Rows from block 3 of the image encoder of a small image captioner, named by matrix and row number. Rows with one number within an expert belong to one neuron, the router's apart. Each number is 50 + 15 x the weight over its row's rms, rounded and kept within 0 to 99. All counts start at 0.
Before each expert's rows are labels from the 100 images, of 14976, where the router gives the expert most weight on average: "strongest on" is what is common among them. Only what is clearly more common there than usual is listed. The data: regions of photos with short descriptions (Visual Genome).
# router: router (encoder.blocks.3.mlp.router.weight, 8x192, trained with AdamW), inputs 0-95
# up: expert up (encoder.blocks.3.mlp.up, 8x96x192), inputs 0-95
# down: expert down (encoder.blocks.3.mlp.down, 8x192x96, transposed), outputs 0-95

# expert 6
strongest on: text has "green"; text has "grass"
router.6:71 41 64 54 55 54 67 52 38 45 45 53 46 64 44 37 53 51 22 55 43 53 35 74 51 42 16 51 48 44 56 67 34 40 41 27 62 35 50 54 43 40 45 59 39 54 52 79 46 30 45 67 67 54 38 64 60 49 47 87 69 45 65 41 34 45 48 55 51 09 65 50 40 40 54 77 47 42 24 71 55 32 83 56 68 31 60 57 56 61 62 33 55 58 59 48
up.24:51 54 48 58 48 33 34 39 43 59 55 60 76 79 61 58 42 59 38 62 53 50 33 50 47 36 29 60 34 36 51 45 85 55 69 55 57 65 71 29 41 49 54 43 44 54 43 40 28 45 61 26 32 52 31 61 37 44 53 80 49 70 74 44 58 37 58 57 62 73 66 41 45 50 21 20 63 56 61 46 55 50 51 50 31 29 62 38 62 36 52 90 77 59 60 67
down.24:42 68 46 45 58 42 29 50 67 23 58 47 62 29 47 62 37 29 64 61 35 42 74 43 27 55 50 43 35 35 48 39 57 21 58 55 63 63 54 59 52 53 40 55 50 41 67 77 47 61 41 25 24 45 52 73 79 51 44 37 70 35 28 53 64 67 36 37 42 32 36 40 33 55 23 21 21 70 77 60 62 75 57 51 59 45 79 23 44 59 21 46 59 68 22 45
up.25:70 44 34 47 35 50 54 53 63 38 31 32 56 17 56 52 39 56 52 59 38 43 39 54 66 55 40 52 29 52 56 62 32 43 31 75 54 53 67 51 35 73 17 75 49 62 51 34 35 68 40 28 59 25 33 91 56 48 47 74 40 55 39 44 48 50 44 54 51 43 61 35 65 49 40 55 44 38 68 44 54 38 54 18 39 48 41 43 49 57 56 65 42 74 40 16
down.25:73 35 49 62 83 52 21 52 72 46 61 09 59 45 60 45 68 69 45 41 37 33 51 55 51 48 51 52 26 54 67 58 57 53 31 50 63 63 45 60 40 42 35 38 62 36 56 47 46 44 33 42 49 62 44 77 38 40 70 61 27 48 56 61 40 64 43 31 46 55 34 56 55 61 61 79 57 74 56 63 52 71 15 61 70 47 46 25 43 49 51 84 46 44 62 33
up.26:39 41 66 58 51 54 39 65 28 48 66 56 45 57 18 66 33 42 54 50 53 47 54 76 66 48 24 74 59 43 43 42 88 46 32 55 32 58 70 60 51 33 27 40 40 45 67 76 34 28 71 40 51 54 76 56 70 18 39 63 59 64 61 36 40 57 64 77 62 34 50 58 35 64 85 73 70 53 48 56 33 41 62 62 52 37 37 72 32 47 41 67 58 56 43 44
down.26:33 56 70 92 72 59 67 34 37 51 65 68 41 52 47 29 29 45 67 65 61 32 44 38 54 62 44 70 44 60 72 61 35 37 48 67 69 36 60 35 63 49 53 44 47 23 28 28 52 50 72 44 50 62 49 50 48 71 47 41 70 53 62 10 51 44 09 62 59 59 48 34 45 69 59 47 12 57 54 37 39 33 36 65 32 45 50 32 32 69 33 53 52 71 44 63
up.27:33 29 46 60 43 51 72 40 57 40 38 63 44 59 40 52 68 72 44 29 34 47 42 44 36 51 33 45 39 40 33 27 55 47 66 59 17 24 37 40 56 60 70 40 55 82 70 46 45 47 40 65 42 95 52 85 56 44 45 63 57 58 73 54 46 75 63 26 40 46 41 64 84 64 49 53 37 84 73 27 42 47 35 96 49 34 52 60 89 41 28 53 40 25 53 56
down.27:47 51 43 61 41 51 63 45 42 35 55 18 45 49 31 15 78 76 34 77 51 49 45 53 56 54 56 22 45 56 37 44 41 46 28 73 42 72 61 42 21 44 51 48 53 29 70 56 37 43 46 57 54 65 57 50 42 39 37 55 27 40 49 71 32 41 49 36 53 46 86 45 56 59 44 66 47 49 54 58 38 76 45 47 66 34 42 61 54 65 66 26 40 56 37 53
up.28:61 70 32 69 48 21 52 77 14 32 69 54 44 44 53 64 49 50 62 60 47 44 53 71 33 51 91 44 55 50 61 60 41 60 56 38 42 56 86 43 34 62 26 30 29 39 72 63 49 54 49 44 18 53 63 66 66 35 64 23 60 62 61 49 53 21 53 31 39 58 50 50 20 43 52 36 50 62 50 53 55 43 41 36 45 36 70 38 75 62 35 23 44 58 51 53
down.28:60 69 66 50 42 62 42 58 47 72 40 06 35 40 21 43 29 63 66 49 59 67 17 35 34 42 48 78 60 48 36 32 41 71 71 36 68 41 56 72 61 42 49 68 12 64 52 59 48 52 42 29 72 72 43 55 41 40 59 62 69 48 30 41 53 53 40 58 42 60 57 70 61 67 37 57 24 35 49 78 50 47 52 64 34 59 26 61 07 43 53 40 29 22 41 78
up.29:68 35 55 83 59 17 37 34 55 38 41 32 50 43 57 34 69 43 57 67 27 27 46 39 44 51 83 44 86 51 12 65 33 71 64 46 58 46 50 50 70 40 78 58 32 29 26 30 46 67 61 64 27 27 49 53 78 58 64 26 33 70 18 72 42 68 56 59 63 57 86 48 61 44 54 67 68 56 58 27 48 45 36 28 31 67 42 44 55 36 64 51 39 45 39 43
down.29:59 43 60 53 47 49 48 45 61 54 36 59 36 48 55 49 34 10 58 54 35 40 65 30 14 37 73 60 64 55 50 30 48 33 86 19 53 46 53 41 50 76 67 29 55 50 37 32 63 69 74 36 33 45 92 30 49 44 43 71 36 38 10 84 63 74 31 59 55 50 22 49 65 44 29 73 51 37 46 25 78 33 83 85 42 73 49 58 31 31 65 48 48 50 53 54
up.30:52 31 71 63 46 46 54 55 39 28 56 58 48 51 29 44 40 87 38 49 54 76 60 58 44 35 56 42 57 58 63 55 57 74 41 19 45 55 28 36 57 45 53 56 55 47 34 55 49 54 60 53 43 60 62 52 31 59 59 42 43 24 60 42 51 74 32 74 63 35 44 85 51 67 38 18 47 53 42 34 50 47 51 52 53 59 42 48 18 42 54 41 46 56 46 41
down.30:40 43 57 13 61 49 39 35 47 52 52 32 63 37 66 16 39 22 41 41 58 37 42 71 70 62 31 47 81 37 43 68 52 53 48 61 38 51 68 33 51 53 72 73 43 43 41 55 58 50 53 22 49 59 44 26 72 62 31 32 38 36 60 55 49 30 56 57 37 32 68 34 17 39 65 51 59 50 61 61 68 41 43 45 64 28 40 49 60 46 50 22 84 68 23 33
up.31:72 62 28 66 25 24 30 57 46 25 58 39 55 42 56 38 65 32 31 60 73 38 52 34 30 38 58 29 37 46 30 46 57 81 64 86 70 56 46 42 46 51 32 62 68 39 70 62 42 50 16 52 47 54 89 34 44 47 23 40 65 62 36 73 62 68 62 25 49 47 56 38 32 40 57 73 70 55 58 68 45 38 33 67 60 72 57 63 52 52 46 24 46 81 50 49
down.31:35 66 34 58 60 85 43 54 69 29 75 34 58 46 08 62 50 65 37 41 35 39 46 75 61 58 31 53 47 49 65 25 97 43 58 34 94 32 49 56 37 29 53 61 54 57 56 42 60 68 60 49 76 68 42 76 52 31 71 75 44 40 69 37 52 86 55 46 47 35 72 57 44 67 61 79 71 51 56 60 62 34 47 76 62 60 72 44 35 47 52 67 47 54 60 19
up.32:42 53 40 40 74 94 41 62 48 25 50 57 60 51 67 43 66 58 42 47 50 64 57 25 59 55 47 53 63 40 48 79 61 55 37 62 55 48 44 63 36 41 14 57 42 48 51 50 37 47 59 40 60 35 69 60 53 47 59 59 34 37 63 62 79 24 35 77 54 75 49 44 55 69 44 50 57 64 52 67 40 41 23 43 24 62 46 67 58 50 49 30 63 47 12 53
down.32:65 27 37 53 65 52 53 64 43 54 61 50 30 50 38 69 58 53 35 79 60 28 33 35 51 35 45 37 64 48 52 31 58 34 60 26 74 51 59 08 49 52 45 44 64 58 66 35 65 45 34 64 44 62 38 68 41 53 55 36 39 49 59 54 76 52 64 15 29 47 44 18 40 46 33 63 65 51 63 38 40 62 39 47 61 35 51 32 50 34 49 53 41 58 34 57
up.33:27 51 53 71 35 51 42 28 38 39 63 35 47 40 51 50 22 75 46 24 58 64 78 56 46 60 38 36 64 39 37 51 58 53 39 33 31 75 47 51 82 35 61 70 35 48 37 51 64 41 60 47 22 50 50 36 46 28 43 41 50 61 53 65 45 53 40 52 43 46 54 67 56 32 70 43 53 39 67 53 54 66 79 48 34 18 56 35 27 29 68 37 59 58 13 43
down.33:74 70 63 42 71 26 39 65 55 58 51 48 58 46 65 49 49 27 57 09 54 49 62 43 39 37 56 36 71 60 37 62 78 48 57 45 62 36 16 45 41 50 34 21 63 31 75 34 39 28 48 48 54 55 55 36 61 51 46 37 69 54 81 45 51 74 39 72 21 51 36 57 43 37 65 55 43 40 40 50 38 71 58 72 52 51 71 31 73 52 36 55 45 60 50 51
up.34:43 70 54 39 46 31 61 44 54 58 32 51 40 45 43 41 51 53 40 25 49 44 58 46 39 59 32 48 64 29 74 71 49 86 51 50 62 47 41 74 64 29 48 65 26 44 55 45 54 52 46 54 43 66 61 74 61 43 32 30 62 58 47 27 62 86 42 22 47 52 59 75 47 39 54 57 32 28 64 26 44 41 70 77 26 63 86 46 27 68 51 86 59 47 41 37
down.34:65 50 59 69 37 51 56 50 36 54 73 22 51 53 45 53 62 40 46 31 49 59 30 69 19 53 49 46 57 63 61 80 32 36 62 39 52 45 25 52 61 68 27 51 48 43 74 60 19 43 21 18 43 11 55 38 49 53 46 48 43 67 56 64 56 52 60 44 52 29 58 64 59 37 52 59 42 32 71 78 69 34 42 32 43 62 71 44 58 49 36 60 66 52 71 64

# expert 3
strongest on: text has "blue"
router.3:49 64 57 53 15 39 47 39 61 59 49 45 48 44 32 43 28 43 53 29 59 52 48 46 29 41 60 34 42 39 66 36 66 29 56 40 43 53 50 52 39 38 52 39 52 47 63 50 51 33 86 48 37 68 51 33 74 42 64 44 57 84 57 42 49 38 63 61 35 46 38 30 57 45 75 45 36 61 37 80 60 08 72 41 19 36 60 41 35 42 46 39 62 82 46 59
up.22:48 52 53 57 52 53 50 15 32 41 26 40 80 53 68 37 67 58 59 72 67 28 34 38 33 34 63 54 49 30 41 47 57 18 45 57 40 70 75 27 59 64 54 63 62 57 92 40 58 36 51 67 50 53 66 38 35 41 64 54 55 62 51 44 45 49 57 56 44 44 52 45 39 53 47 20 32 41 60 35 26 41 76 65 46 40 45 59 51 63 68 50 52 58 57 45
down.22:46 42 46 47 39 32 64 49 93 46 33 73 39 76 62 34 55 43 47 38 72 24 32 52 60 74 52 40 45 19 71 54 34 76 34 68 67 80 33 59 69 42 66 56 37 42 40 27 66 66 27 56 55 70 60 48 55 58 28 44 55 21 58 35 89 55 65 47 57 55 46 44 53 57 57 57 35 55 60 64 58 38 41 44 37 42 40 50 40 83 74 39 65 43 51 47
up.23:55 43 43 46 63 60 66 57 62 22 56 59 44 11 54 53 28 34 72 46 22 59 32 39 33 45 48 58 25 37 36 54 55 65 75 63 86 44 63 59 61 74 69 40 58 40 45 40 54 61 33 69 45 66 49 37 37 47 62 57 35 61 38 61 54 39 54 44 65 52 52 49 55 54 53 42 59 52 48 61 51 74 60 56 51 17 52 25 45 49 66 60 56 25 75 43
down.23:42 42 60 72 47 51 54 63 25 42 46 52 66 49 12 77 23 51 79 39 53 53 39 57 45 78 53 42 42 44 32 24 61 25 40 55 45 74 46 74 37 36 64 47 39 33 40 50 37 63 93 37 46 42 42 78 56 25 49 48 40 48 56 46 39 35 48 36 59 53 61 61 32 28 55 31 54 22 61 81 19 68 34 54 47 57 54 52 72 43 49 55 76 36 42 55
up.24:40 31 34 36 42 44 60 41 53 39 49 60 51 60 57 58 37 57 24 45 46 39 44 47 92 45 45 63 59 40 39 74 78 44 46 59 63 59 27 49 54 36 57 40 48 32 42 54 26 50 00 44 39 38 60 48 53 32 62 46 33 47 51 41 78 49 51 29 25 17 33 36 37 56 59 57 34 15 35 71 52 67 31 89 56 54 64 38 64 69 40 73 55 46 45 37
down.24:35 67 23 49 54 32 53 72 63 44 64 66 36 58 52 53 56 62 54 36 68 66 54 46 55 55 62 69 61 47 38 59 70 49 60 42 58 21 42 40 52 59 47 49 38 55 51 41 57 60 25 44 43 44 51 24 46 67 44 32 43 16 64 63 66 64 62 25 40 41 39 80 44 59 56 44 55 35 54 48 40 50 40 49 19 52 79 74 46 60 25 56 44 47 68 46
up.25:67 59 61 48 70 62 61 76 36 42 45 57 62 46 68 71 49 52 47 27 52 54 38 67 42 65 58 67 55 65 45 29 56 46 52 62 39 64 63 42 37 55 65 39 46 47 37 50 28 51 33 55 47 63 28 54 30 51 48 57 88 53 17 46 34 74 54 83 47 68 34 60 37 52 59 66 58 25 49 50 61 54 72 08 64 69 44 56 39 32 32 57 44 25 60 63
down.25:36 46 64 57 54 49 52 63 59 64 44 35 43 66 49 43 30 49 45 36 42 40 44 57 60 50 79 79 48 43 73 61 38 36 29 84 41 36 56 47 37 79 65 47 43 28 77 75 18 66 43 73 46 66 72 54 60 23 37 27 44 69 67 48 51 65 50 45 79 35 70 41 70 30 62 75 61 58 56 21 55 66 62 79 27 68 58 50 73 52 41 72 46 52 60 68
up.26:64 55 37 39 27 75 58 49 52 53 38 53 39 34 53 44 38 30 29 29 60 76 31 47 63 71 18 61 91 56 54 58 43 45 42 52 46 30 42 61 72 61 39 47 62 51 63 50 30 41 46 46 47 76 33 73 38 50 26 53 63 57 14 66 54 97 27 73 69 55 43 32 22 64 37 54 42 55 49 31 32 40 92 39 46 74 49 49 20 60 31 44 66 63 51 57
down.26:75 58 59 35 30 68 63 48 08 48 59 41 58 22 39 73 65 52 58 41 24 49 35 39 41 60 41 72 52 46 28 28 28 52 34 45 31 44 63 65 36 59 61 29 32 83 72 71 21 56 46 56 68 57 43 72 49 47 83 55 67 52 62 85 76 11 30 65 52 54 45 60 74 55 55 62 52 65 55 46 57 37 65 39 40 56 51 27 50 66 49 37 37 63 42 33
up.27:50 48 37 28 34 44 64 54 57 30 60 41 50 58 18 70 33 42 51 67 18 34 55 48 55 58 69 34 61 11 62 36 56 43 67 51 74 56 36 82 28 37 49 43 44 40 73 36 66 41 54 60 47 55 53 26 62 52 50 46 20 60 60 78 49 61 55 68 49 71 59 53 55 44 49 56 58 68 60 55 46 52 55 45 61 63 74 57 50 69 60 61 70 49 73 47
down.27:50 78 49 76 58 25 54 82 59 36 32 21 62 46 70 29 54 24 36 43 70 49 56 50 49 44 50 44 41 69 57 44 49 54 42 31 51 46 60 48 31 71 52 37 33 58 52 70 68 47 77 56 44 60 79 47 35 47 67 46 63 47 29 50 12 54 54 85 29 27 38 16 50 43 69 58 52 65 37 74 65 23 46 40 32 46 29 13 38 42 54 68 59 53 44 61
up.28:62 49 77 59 33 50 54 42 74 46 61 54 73 52 53 59 50 90 39 65 34 66 21 54 56 47 53 30 39 33 70 34 45 53 55 69 34 31 47 55 65 45 40 64 60 52 35 34 59 64 61 58 46 53 60 56 56 73 31 49 42 68 82 42 31 42 14 66 40 49 58 54 28 38 71 54 29 59 36 75 72 75 20 71 56 39 50 23 17 71 39 72 56 41 60 58
down.28:49 25 45 47 54 47 53 46 67 62 41 25 55 82 61 69 77 32 70 31 47 36 36 61 60 44 65 52 70 39 69 71 54 37 30 47 59 52 44 38 54 22 53 74 82 48 57 63 42 54 68 22 49 58 52 67 41 80 60 34 64 74 56 79 35 39 54 72 61 41 31 44 42 58 57 31 53 59 38 27 23 59 44 53 87 28 56 65 57 53 76 58 41 60 61 10
up.29:42 51 68 21 57 43 53 59 44 56 46 53 31 59 65 51 57 58 56 80 39 34 55 39 36 22 47 48 26 57 27 65 40 62 50 51 56 57 41 59 34 34 32 63 47 54 41 44 58 37 39 54 69 71 28 81 46 22 50 84 59 45 60 41 59 29 50 71 43 26 53 62 29 59 63 49 53 58 20 71 47 23 49 63 45 37 44 66 51 39 38 12 36 52 25 34
down.29:48 57 61 27 54 69 52 33 26 73 86 45 44 54 72 53 53 38 29 84 38 47 72 65 62 23 72 42 33 68 19 61 14 55 45 43 49 39 56 37 40 41 59 39 42 68 43 49 54 44 66 54 77 28 22 52 48 47 44 71 31 57 62 22 73 75 52 37 55 48 76 78 67 41 27 64 48 48 67 28 61 40 70 70 44 59 52 47 34 32 72 84 67 58 50 41
up.30:63 36 81 54 48 26 43 46 29 25 76 49 50 37 51 39 54 83 42 21 55 35 41 34 44 52 55 43 41 49 78 49 40 56 17 42 73 46 41 53 41 38 74 91 68 65 30 44 21 36 35 91 52 57 50 56 59 56 58 44 53 53 47 55 57 40 36 27 55 45 60 34 37 34 73 42 46 52 35 65 26 54 68 52 65 67 46 51 45 43 41 56 34 62 42 44
down.30:68 20 44 52 72 76 41 67 55 45 49 63 37 43 54 52 44 58 42 51 62 77 56 48 31 77 45 47 71 63 48 50 43 54 56 21 51 51 65 57 30 31 24 65 49 42 70 70 29 84 67 46 42 71 65 33 29 44 51 33 83 60 64 42 55 47 41 51 73 39 45 57 44 28 29 58 54 40 56 42 41 67 63 33 35 44 37 39 75 56 51 45 22 66 47 56
up.31:57 32 42 50 35 55 40 54 65 39 41 56 54 54 32 46 42 55 70 27 59 57 57 49 43 26 35 61 47 50 67 60 60 32 56 54 66 30 59 42 48 60 71 52 75 63 60 50 62 42 39 11 45 72 55 50 59 48 71 59 73 25 36 41 70 72 35 53 23 31 39 71 26 21 58 48 23 49 10 61 39 78 42 60 24 89 68 60 67 72 57 41 36 45 57 33
down.31:60 48 53 49 76 39 61 56 52 60 55 63 50 29 23 66 65 68 40 50 52 57 35 48 54 60 76 31 36 36 49 39 54 51 55 25 73 63 64 78 64 62 49 38 46 51 17 31 57 75 45 26 56 27 64 57 64 47 62 67 50 59 44 37 52 37 55 71 59 22 59 48 40 19 19 61 69 57 59 20 36 34 50 46 52 42 91 56 54 36 77 37 49 38 48 16
up.32:51 68 47 68 31 54 19 30 50 14 59 48 50 50 52 57 64 23 39 58 24 58 30 90 55 40 58 50 50 47 32 36 36 68 68 57 44 42 65 59 49 27 73 65 57 51 34 55 46 53 30 50 59 35 51 51 64 70 74 50 60 46 51 61 32 56 59 62 44 55 33 71 39 67 61 57 66 46 34 18 76 35 47 55 63 51 20 60 53 35 68 48 65 35 51 32
down.32:39 55 57 52 64 64 39 58 41 47 30 52 26 41 42 49 40 45 62 24 54 56 47 72 53 79 53 31 27 31 40 56 55 28 38 35 50 26 36 37 38 32 51 29 36 56 52 81 42 70 70 56 52 37 45 18 15 50 54 50 32 74 33 55 88 66 28 61 57 59 46 46 47 61 41 28 60 38 32 60 77 39 62 40 39 58 29 63 63 51 43 37 37 53 57 40

# expert 2
strongest on: text has "sky"; text has "blue"
router.2:66 74 53 48 55 63 48 46 53 48 72 35 47 46 82 47 65 52 56 87 60 50 15 68 48 48 35 45 20 56 16 42 59 65 32 59 53 38 36 68 52 63 44 60 48 42 75 50 48 63 28 56 30 41 13 59 32 63 57 44 19 55 40 33 21 40 50 35 37 45 46 45 34 79 32 68 95 43 63 61 68 49 22 58 56 42 44 32 50 81 92 53 32 22 23 52
up.24:58 36 51 47 84 32 76 58 43 67 52 45 58 33 16 46 56 56 46 40 79 49 62 82 48 29 20 68 46 46 56 46 49 60 42 62 55 77 33 69 41 56 63 61 29 56 59 51 55 57 56 68 42 63 57 37 51 62 17 51 77 37 76 40 44 49 81 56 59 20 54 74 34 44 52 73 33 30 68 51 85 33 45 63 47 25 30 41 51 58 50 35 64 55 39 62
down.24:73 52 54 51 39 46 65 37 49 52 33 86 38 46 71 66 52 63 89 49 38 42 43 44 42 65 46 26 38 78 61 71 54 42 43 43 57 27 47 47 47 68 92 39 46 53 40 18 58 65 64 48 19 47 67 58 49 47 42 36 81 16 33 85 33 59 16 25 21 80 32 30 55 51 53 36 90 36 41 48 33 68 37 44 61 50 56 42 51 52 41 58 33 27 53 27
up.25:82 77 52 58 55 49 30 57 46 82 61 52 36 42 37 28 52 78 54 21 42 50 59 80 51 40 18 66 54 55 55 60 52 35 49 28 40 22 66 58 43 40 43 59 65 74 54 49 66 41 45 58 28 50 80 54 70 50 56 62 48 61 29 30 43 38 35 35 75 45 51 43 49 66 49 40 61 32 62 42 42 37 60 46 15 55 75 51 63 46 27 36 78 39 40 46
down.25:77 56 51 44 35 42 53 53 22 40 66 42 48 56 66 67 77 50 72 46 55 38 48 65 42 55 70 51 56 98 61 54 83 52 38 46 59 71 58 50 29 54 29 26 45 48 52 38 84 57 49 62 60 46 36 30 53 49 43 69 42 70 76 72 69 52 40 41 25 45 47 64 55 36 47 45 50 37 59 59 63 67 58 78 41 57 60 48 56 62 53 39 57 40 35 59
up.26:54 46 50 78 66 56 37 49 21 60 47 36 35 36 63 79 78 35 73 58 80 64 73 57 40 56 65 55 65 26 49 53 55 55 46 33 51 54 55 47 34 99 67 55 43 45 42 46 53 50 21 35 75 62 59 85 42 40 35 38 35 41 64 42 49 45 30 58 50 45 75 44 81 60 79 42 40 26 55 25 74 55 57 52 54 69 30 64 63 43 34 58 31 43 70 81
down.26:52 58 45 62 34 66 63 97 45 55 39 36 58 52 57 54 45 74 85 39 43 73 51 86 37 72 35 45 55 52 15 92 59 68 55 51 44 49 35 55 62 56 51 64 52 32 41 77 54 57 61 56 11 62 45 41 43 63 34 52 42 66 06 86 67 48 35 36 56 51 19 50 57 64 78 60 67 45 37 64 29 43 39 23 32 61 31 59 51 49 55 39 36 52 61 56
up.27:46 72 68 46 57 49 62 44 59 49 35 29 62 72 55 40 18 50 54 50 55 28 49 69 20 44 57 46 52 49 47 40 52 29 26 45 45 58 55 56 20 65 48 42 28 72 25 47 85 67 59 50 62 50 77 69 38 56 45 29 26 61 40 50 50 25 72 55 59 36 47 52 71 60 51 30 60 38 60 42 51 30 64 53 46 29 35 55 62 34 22 53 64 39 36 45
down.27:61 37 41 66 63 65 48 69 62 44 41 80 68 59 44 80 70 32 43 46 48 62 70 48 51 54 35 59 59 86 63 32 56 58 38 48 48 51 39 69 76 30 52 33 57 55 61 32 38 60 39 49 52 57 46 47 36 49 67 42 60 50 40 51 31 62 35 63 48 76 52 59 45 63 61 50 59 76 40 42 49 51 81 30 26 61 58 50 25 40 43 60 26 49 91 33
up.28:29 53 43 54 73 20 31 34 70 75 48 63 61 40 59 53 47 49 48 27 49 67 36 71 46 61 70 57 57 54 45 36 35 31 62 47 32 37 53 63 39 65 54 58 30 70 64 47 18 52 45 60 41 48 58 56 38 24 53 50 57 59 39 46 23 72 64 55 52 43 30 64 34 29 47 49 49 39 40 44 52 52 48 49 51 35 51 27 68 52 39 50 55 74 43 75
down.28:58 44 47 42 41 75 48 36 50 94 29 37 51 30 66 48 62 66 54 50 27 72 68 65 65 46 29 41 58 61 59 60 58 47 64 41 47 52 68 65 50 38 43 43 74 69 30 73 40 54 46 75 90 70 66 23 24 37 31 20 43 61 35 12 63 20 49 30 17 75 33 33 62 71 60 50 30 50 57 46 75 67 60 41 58 60 57 46 45 43 55 62 44 56 55 49
up.29:41 33 47 29 71 61 58 41 78 53 52 75 58 57 48 72 42 83 73 84 48 38 28 56 21 52 43 38 51 38 22 49 36 39 45 49 75 49 54 54 76 34 55 45 37 13 59 66 37 32 61 29 28 36 31 76 38 43 54 40 43 73 52 14 35 41 79 65 40 53 66 52 31 52 46 59 51 52 45 71 65 46 30 46 49 44 38 61 73 45 51 49 33 41 33 46
down.29:31 24 74 42 56 57 72 70 53 42 53 27 45 46 48 48 78 60 27 58 66 76 37 32 60 70 31 60 49 48 55 32 13 48 17 73 71 57 71 70 39 70 49 50 44 66 46 51 40 32 46 46 57 59 54 42 50 53 53 26 38 47 35 44 42 34 33 74 48 43 49 67 62 38 53 38 36 62 54 69 47 67 33 37 37 62 58 41 31 43 20 51 61 47 50 54
up.30:46 52 57 38 47 54 60 38 80 44 50 50 79 39 79 55 86 60 34 33 43 23 62 71 78 52 61 27 36 23 55 57 58 47 40 59 64 43 32 50 37 71 66 37 56 29 40 62 41 41 57 16 63 50 53 41 58 36 41 44 55 53 52 35 38 77 53 47 71 49 45 47 39 74 55 68 25 35 60 36 66 73 41 36 34 35 44 51 34 48 35 51 57 67 27 43
down.30:43 64 46 60 82 56 34 76 49 27 63 21 24 52 49 32 33 55 76 67 69 53 64 43 53 53 22 56 65 67 54 50 55 48 45 55 70 49 57 62 47 55 36 76 54 43 57 64 56 69 35 60 27 40 41 59 32 57 54 42 78 13 63 81 45 50 37 37 42 27 43 62 52 29 40 46 28 32 36 54 52 55 53 93 54 54 54 46 61 53 39 59 27 73 51 63
up.31:41 42 49 75 60 47 39 48 75 63 39 42 47 45 03 36 68 43 47 50 62 60 89 36 45 56 70 53 64 43 50 62 45 64 64 47 52 47 82 63 67 25 66 30 50 50 40 41 63 61 73 56 52 38 45 56 57 51 71 51 33 67 55 69 45 17 89 46 63 46 44 72 54 72 56 46 58 69 22 56 43 69 67 47 76 52 49 57 51 60 63 48 58 59 64 61
down.31:33 39 43 34 52 44 48 41 71 17 43 30 53 55 75 55 60 58 55 47 46 63 26 58 46 46 20 49 42 69 28 54 37 40 36 38 15 61 51 68 51 59 66 48 74 70 48 65 58 70 51 41 59 65 51 83 51 41 66 18 48 66 15 74 39 60 51 25 38 48 54 40 27 34 40 43 58 49 56 32 27 60 67 77 48 58 28 38 47 35 56 42 50 60 35 71
up.32:59 37 27 54 57 55 71 47 57 64 67 50 61 27 37 63 41 59 35 40 74 56 36 64 54 30 36 49 63 48 33 33 56 50 43 69 37 48 34 46 67 53 60 54 46 29 63 41 61 58 43 47 30 74 55 36 37 75 78 13 38 85 51 32 62 46 71 87 51 38 71 54 64 52 54 11 42 46 44 69 50 53 57 35 46 41 75 59 69 70 51 82 37 58 46 65
down.32:49 65 58 53 42 58 36 59 36 52 30 50 86 62 49 63 33 70 40 38 67 44 49 51 47 68 68 57 59 52 60 41 51 46 57 37 78 36 57 71 54 53 68 49 65 56 35 30 63 43 08 51 48 41 74 68 18 80 70 46 43 44 28 58 53 41 49 45 79 62 57 70 33 40 46 36 37 46 47 70 55 56 19 36 65 64 34 51 59 42 43 67 52 35 36 59
up.33:64 41 52 35 29 63 60 58 56 83 39 68 37 53 50 55 45 39 32 43 46 27 22 55 38 59 46 23 52 48 34 72 51 35 79 70 52 36 65 45 64 47 68 51 31 49 41 37 48 41 52 62 53 22 43 52 46 42 62 62 60 49 44 73 88 69 54 42 45 60 37 53 44 42 53 62 51 58 45 50 46 53 27 58 44 64 36 69 27 49 62 62 64 31 63 67
down.33:78 61 69 46 33 38 43 47 50 49 29 44 61 40 46 21 40 48 40 80 54 31 37 59 37 13 50 62 56 41 35 50 53 39 62 74 82 33 36 44 68 29 29 30 55 76 40 53 60 46 67 78 57 52 60 29 39 58 58 59 35 59 53 32 44 45 50 68 59 70 57 77 50 21 62 66 43 29 30 45 55 50 46 79 54 53 56 63 48 72 69 52 41 50 35 30
up.34:58 52 60 45 08 24 50 52 71 40 44 69 73 47 09 53 21 51 31 62 14 54 64 27 49 38 56 47 67 46 52 76 44 43 40 33 30 63 26 39 40 52 74 30 32 55 69 69 35 63 79 69 37 46 55 56 64 49 53 73 53 66 33 42 60 55 53 47 51 74 57 18 40 55 49 59 53 52 22 59 54 60 70 41 09 52 22 57 51 55 32 42 63 47 46 55
down.34:50 49 41 62 43 56 45 70 35 59 35 85 54 59 47 37 63 72 47 43 51 43 35 52 44 45 45 56 29 37 51 62 52 44 62 69 45 39 72 55 66 31 43 53 11 70 29 38 57 41 45 51 54 73 52 27 21 71 68 47 49 54 51 43 43 55 30 56 46 56 66 52 54 50 44 54 28 55 77 46 56 42 41 36 46 63 62 48 64 26 37 42 33 45 38 86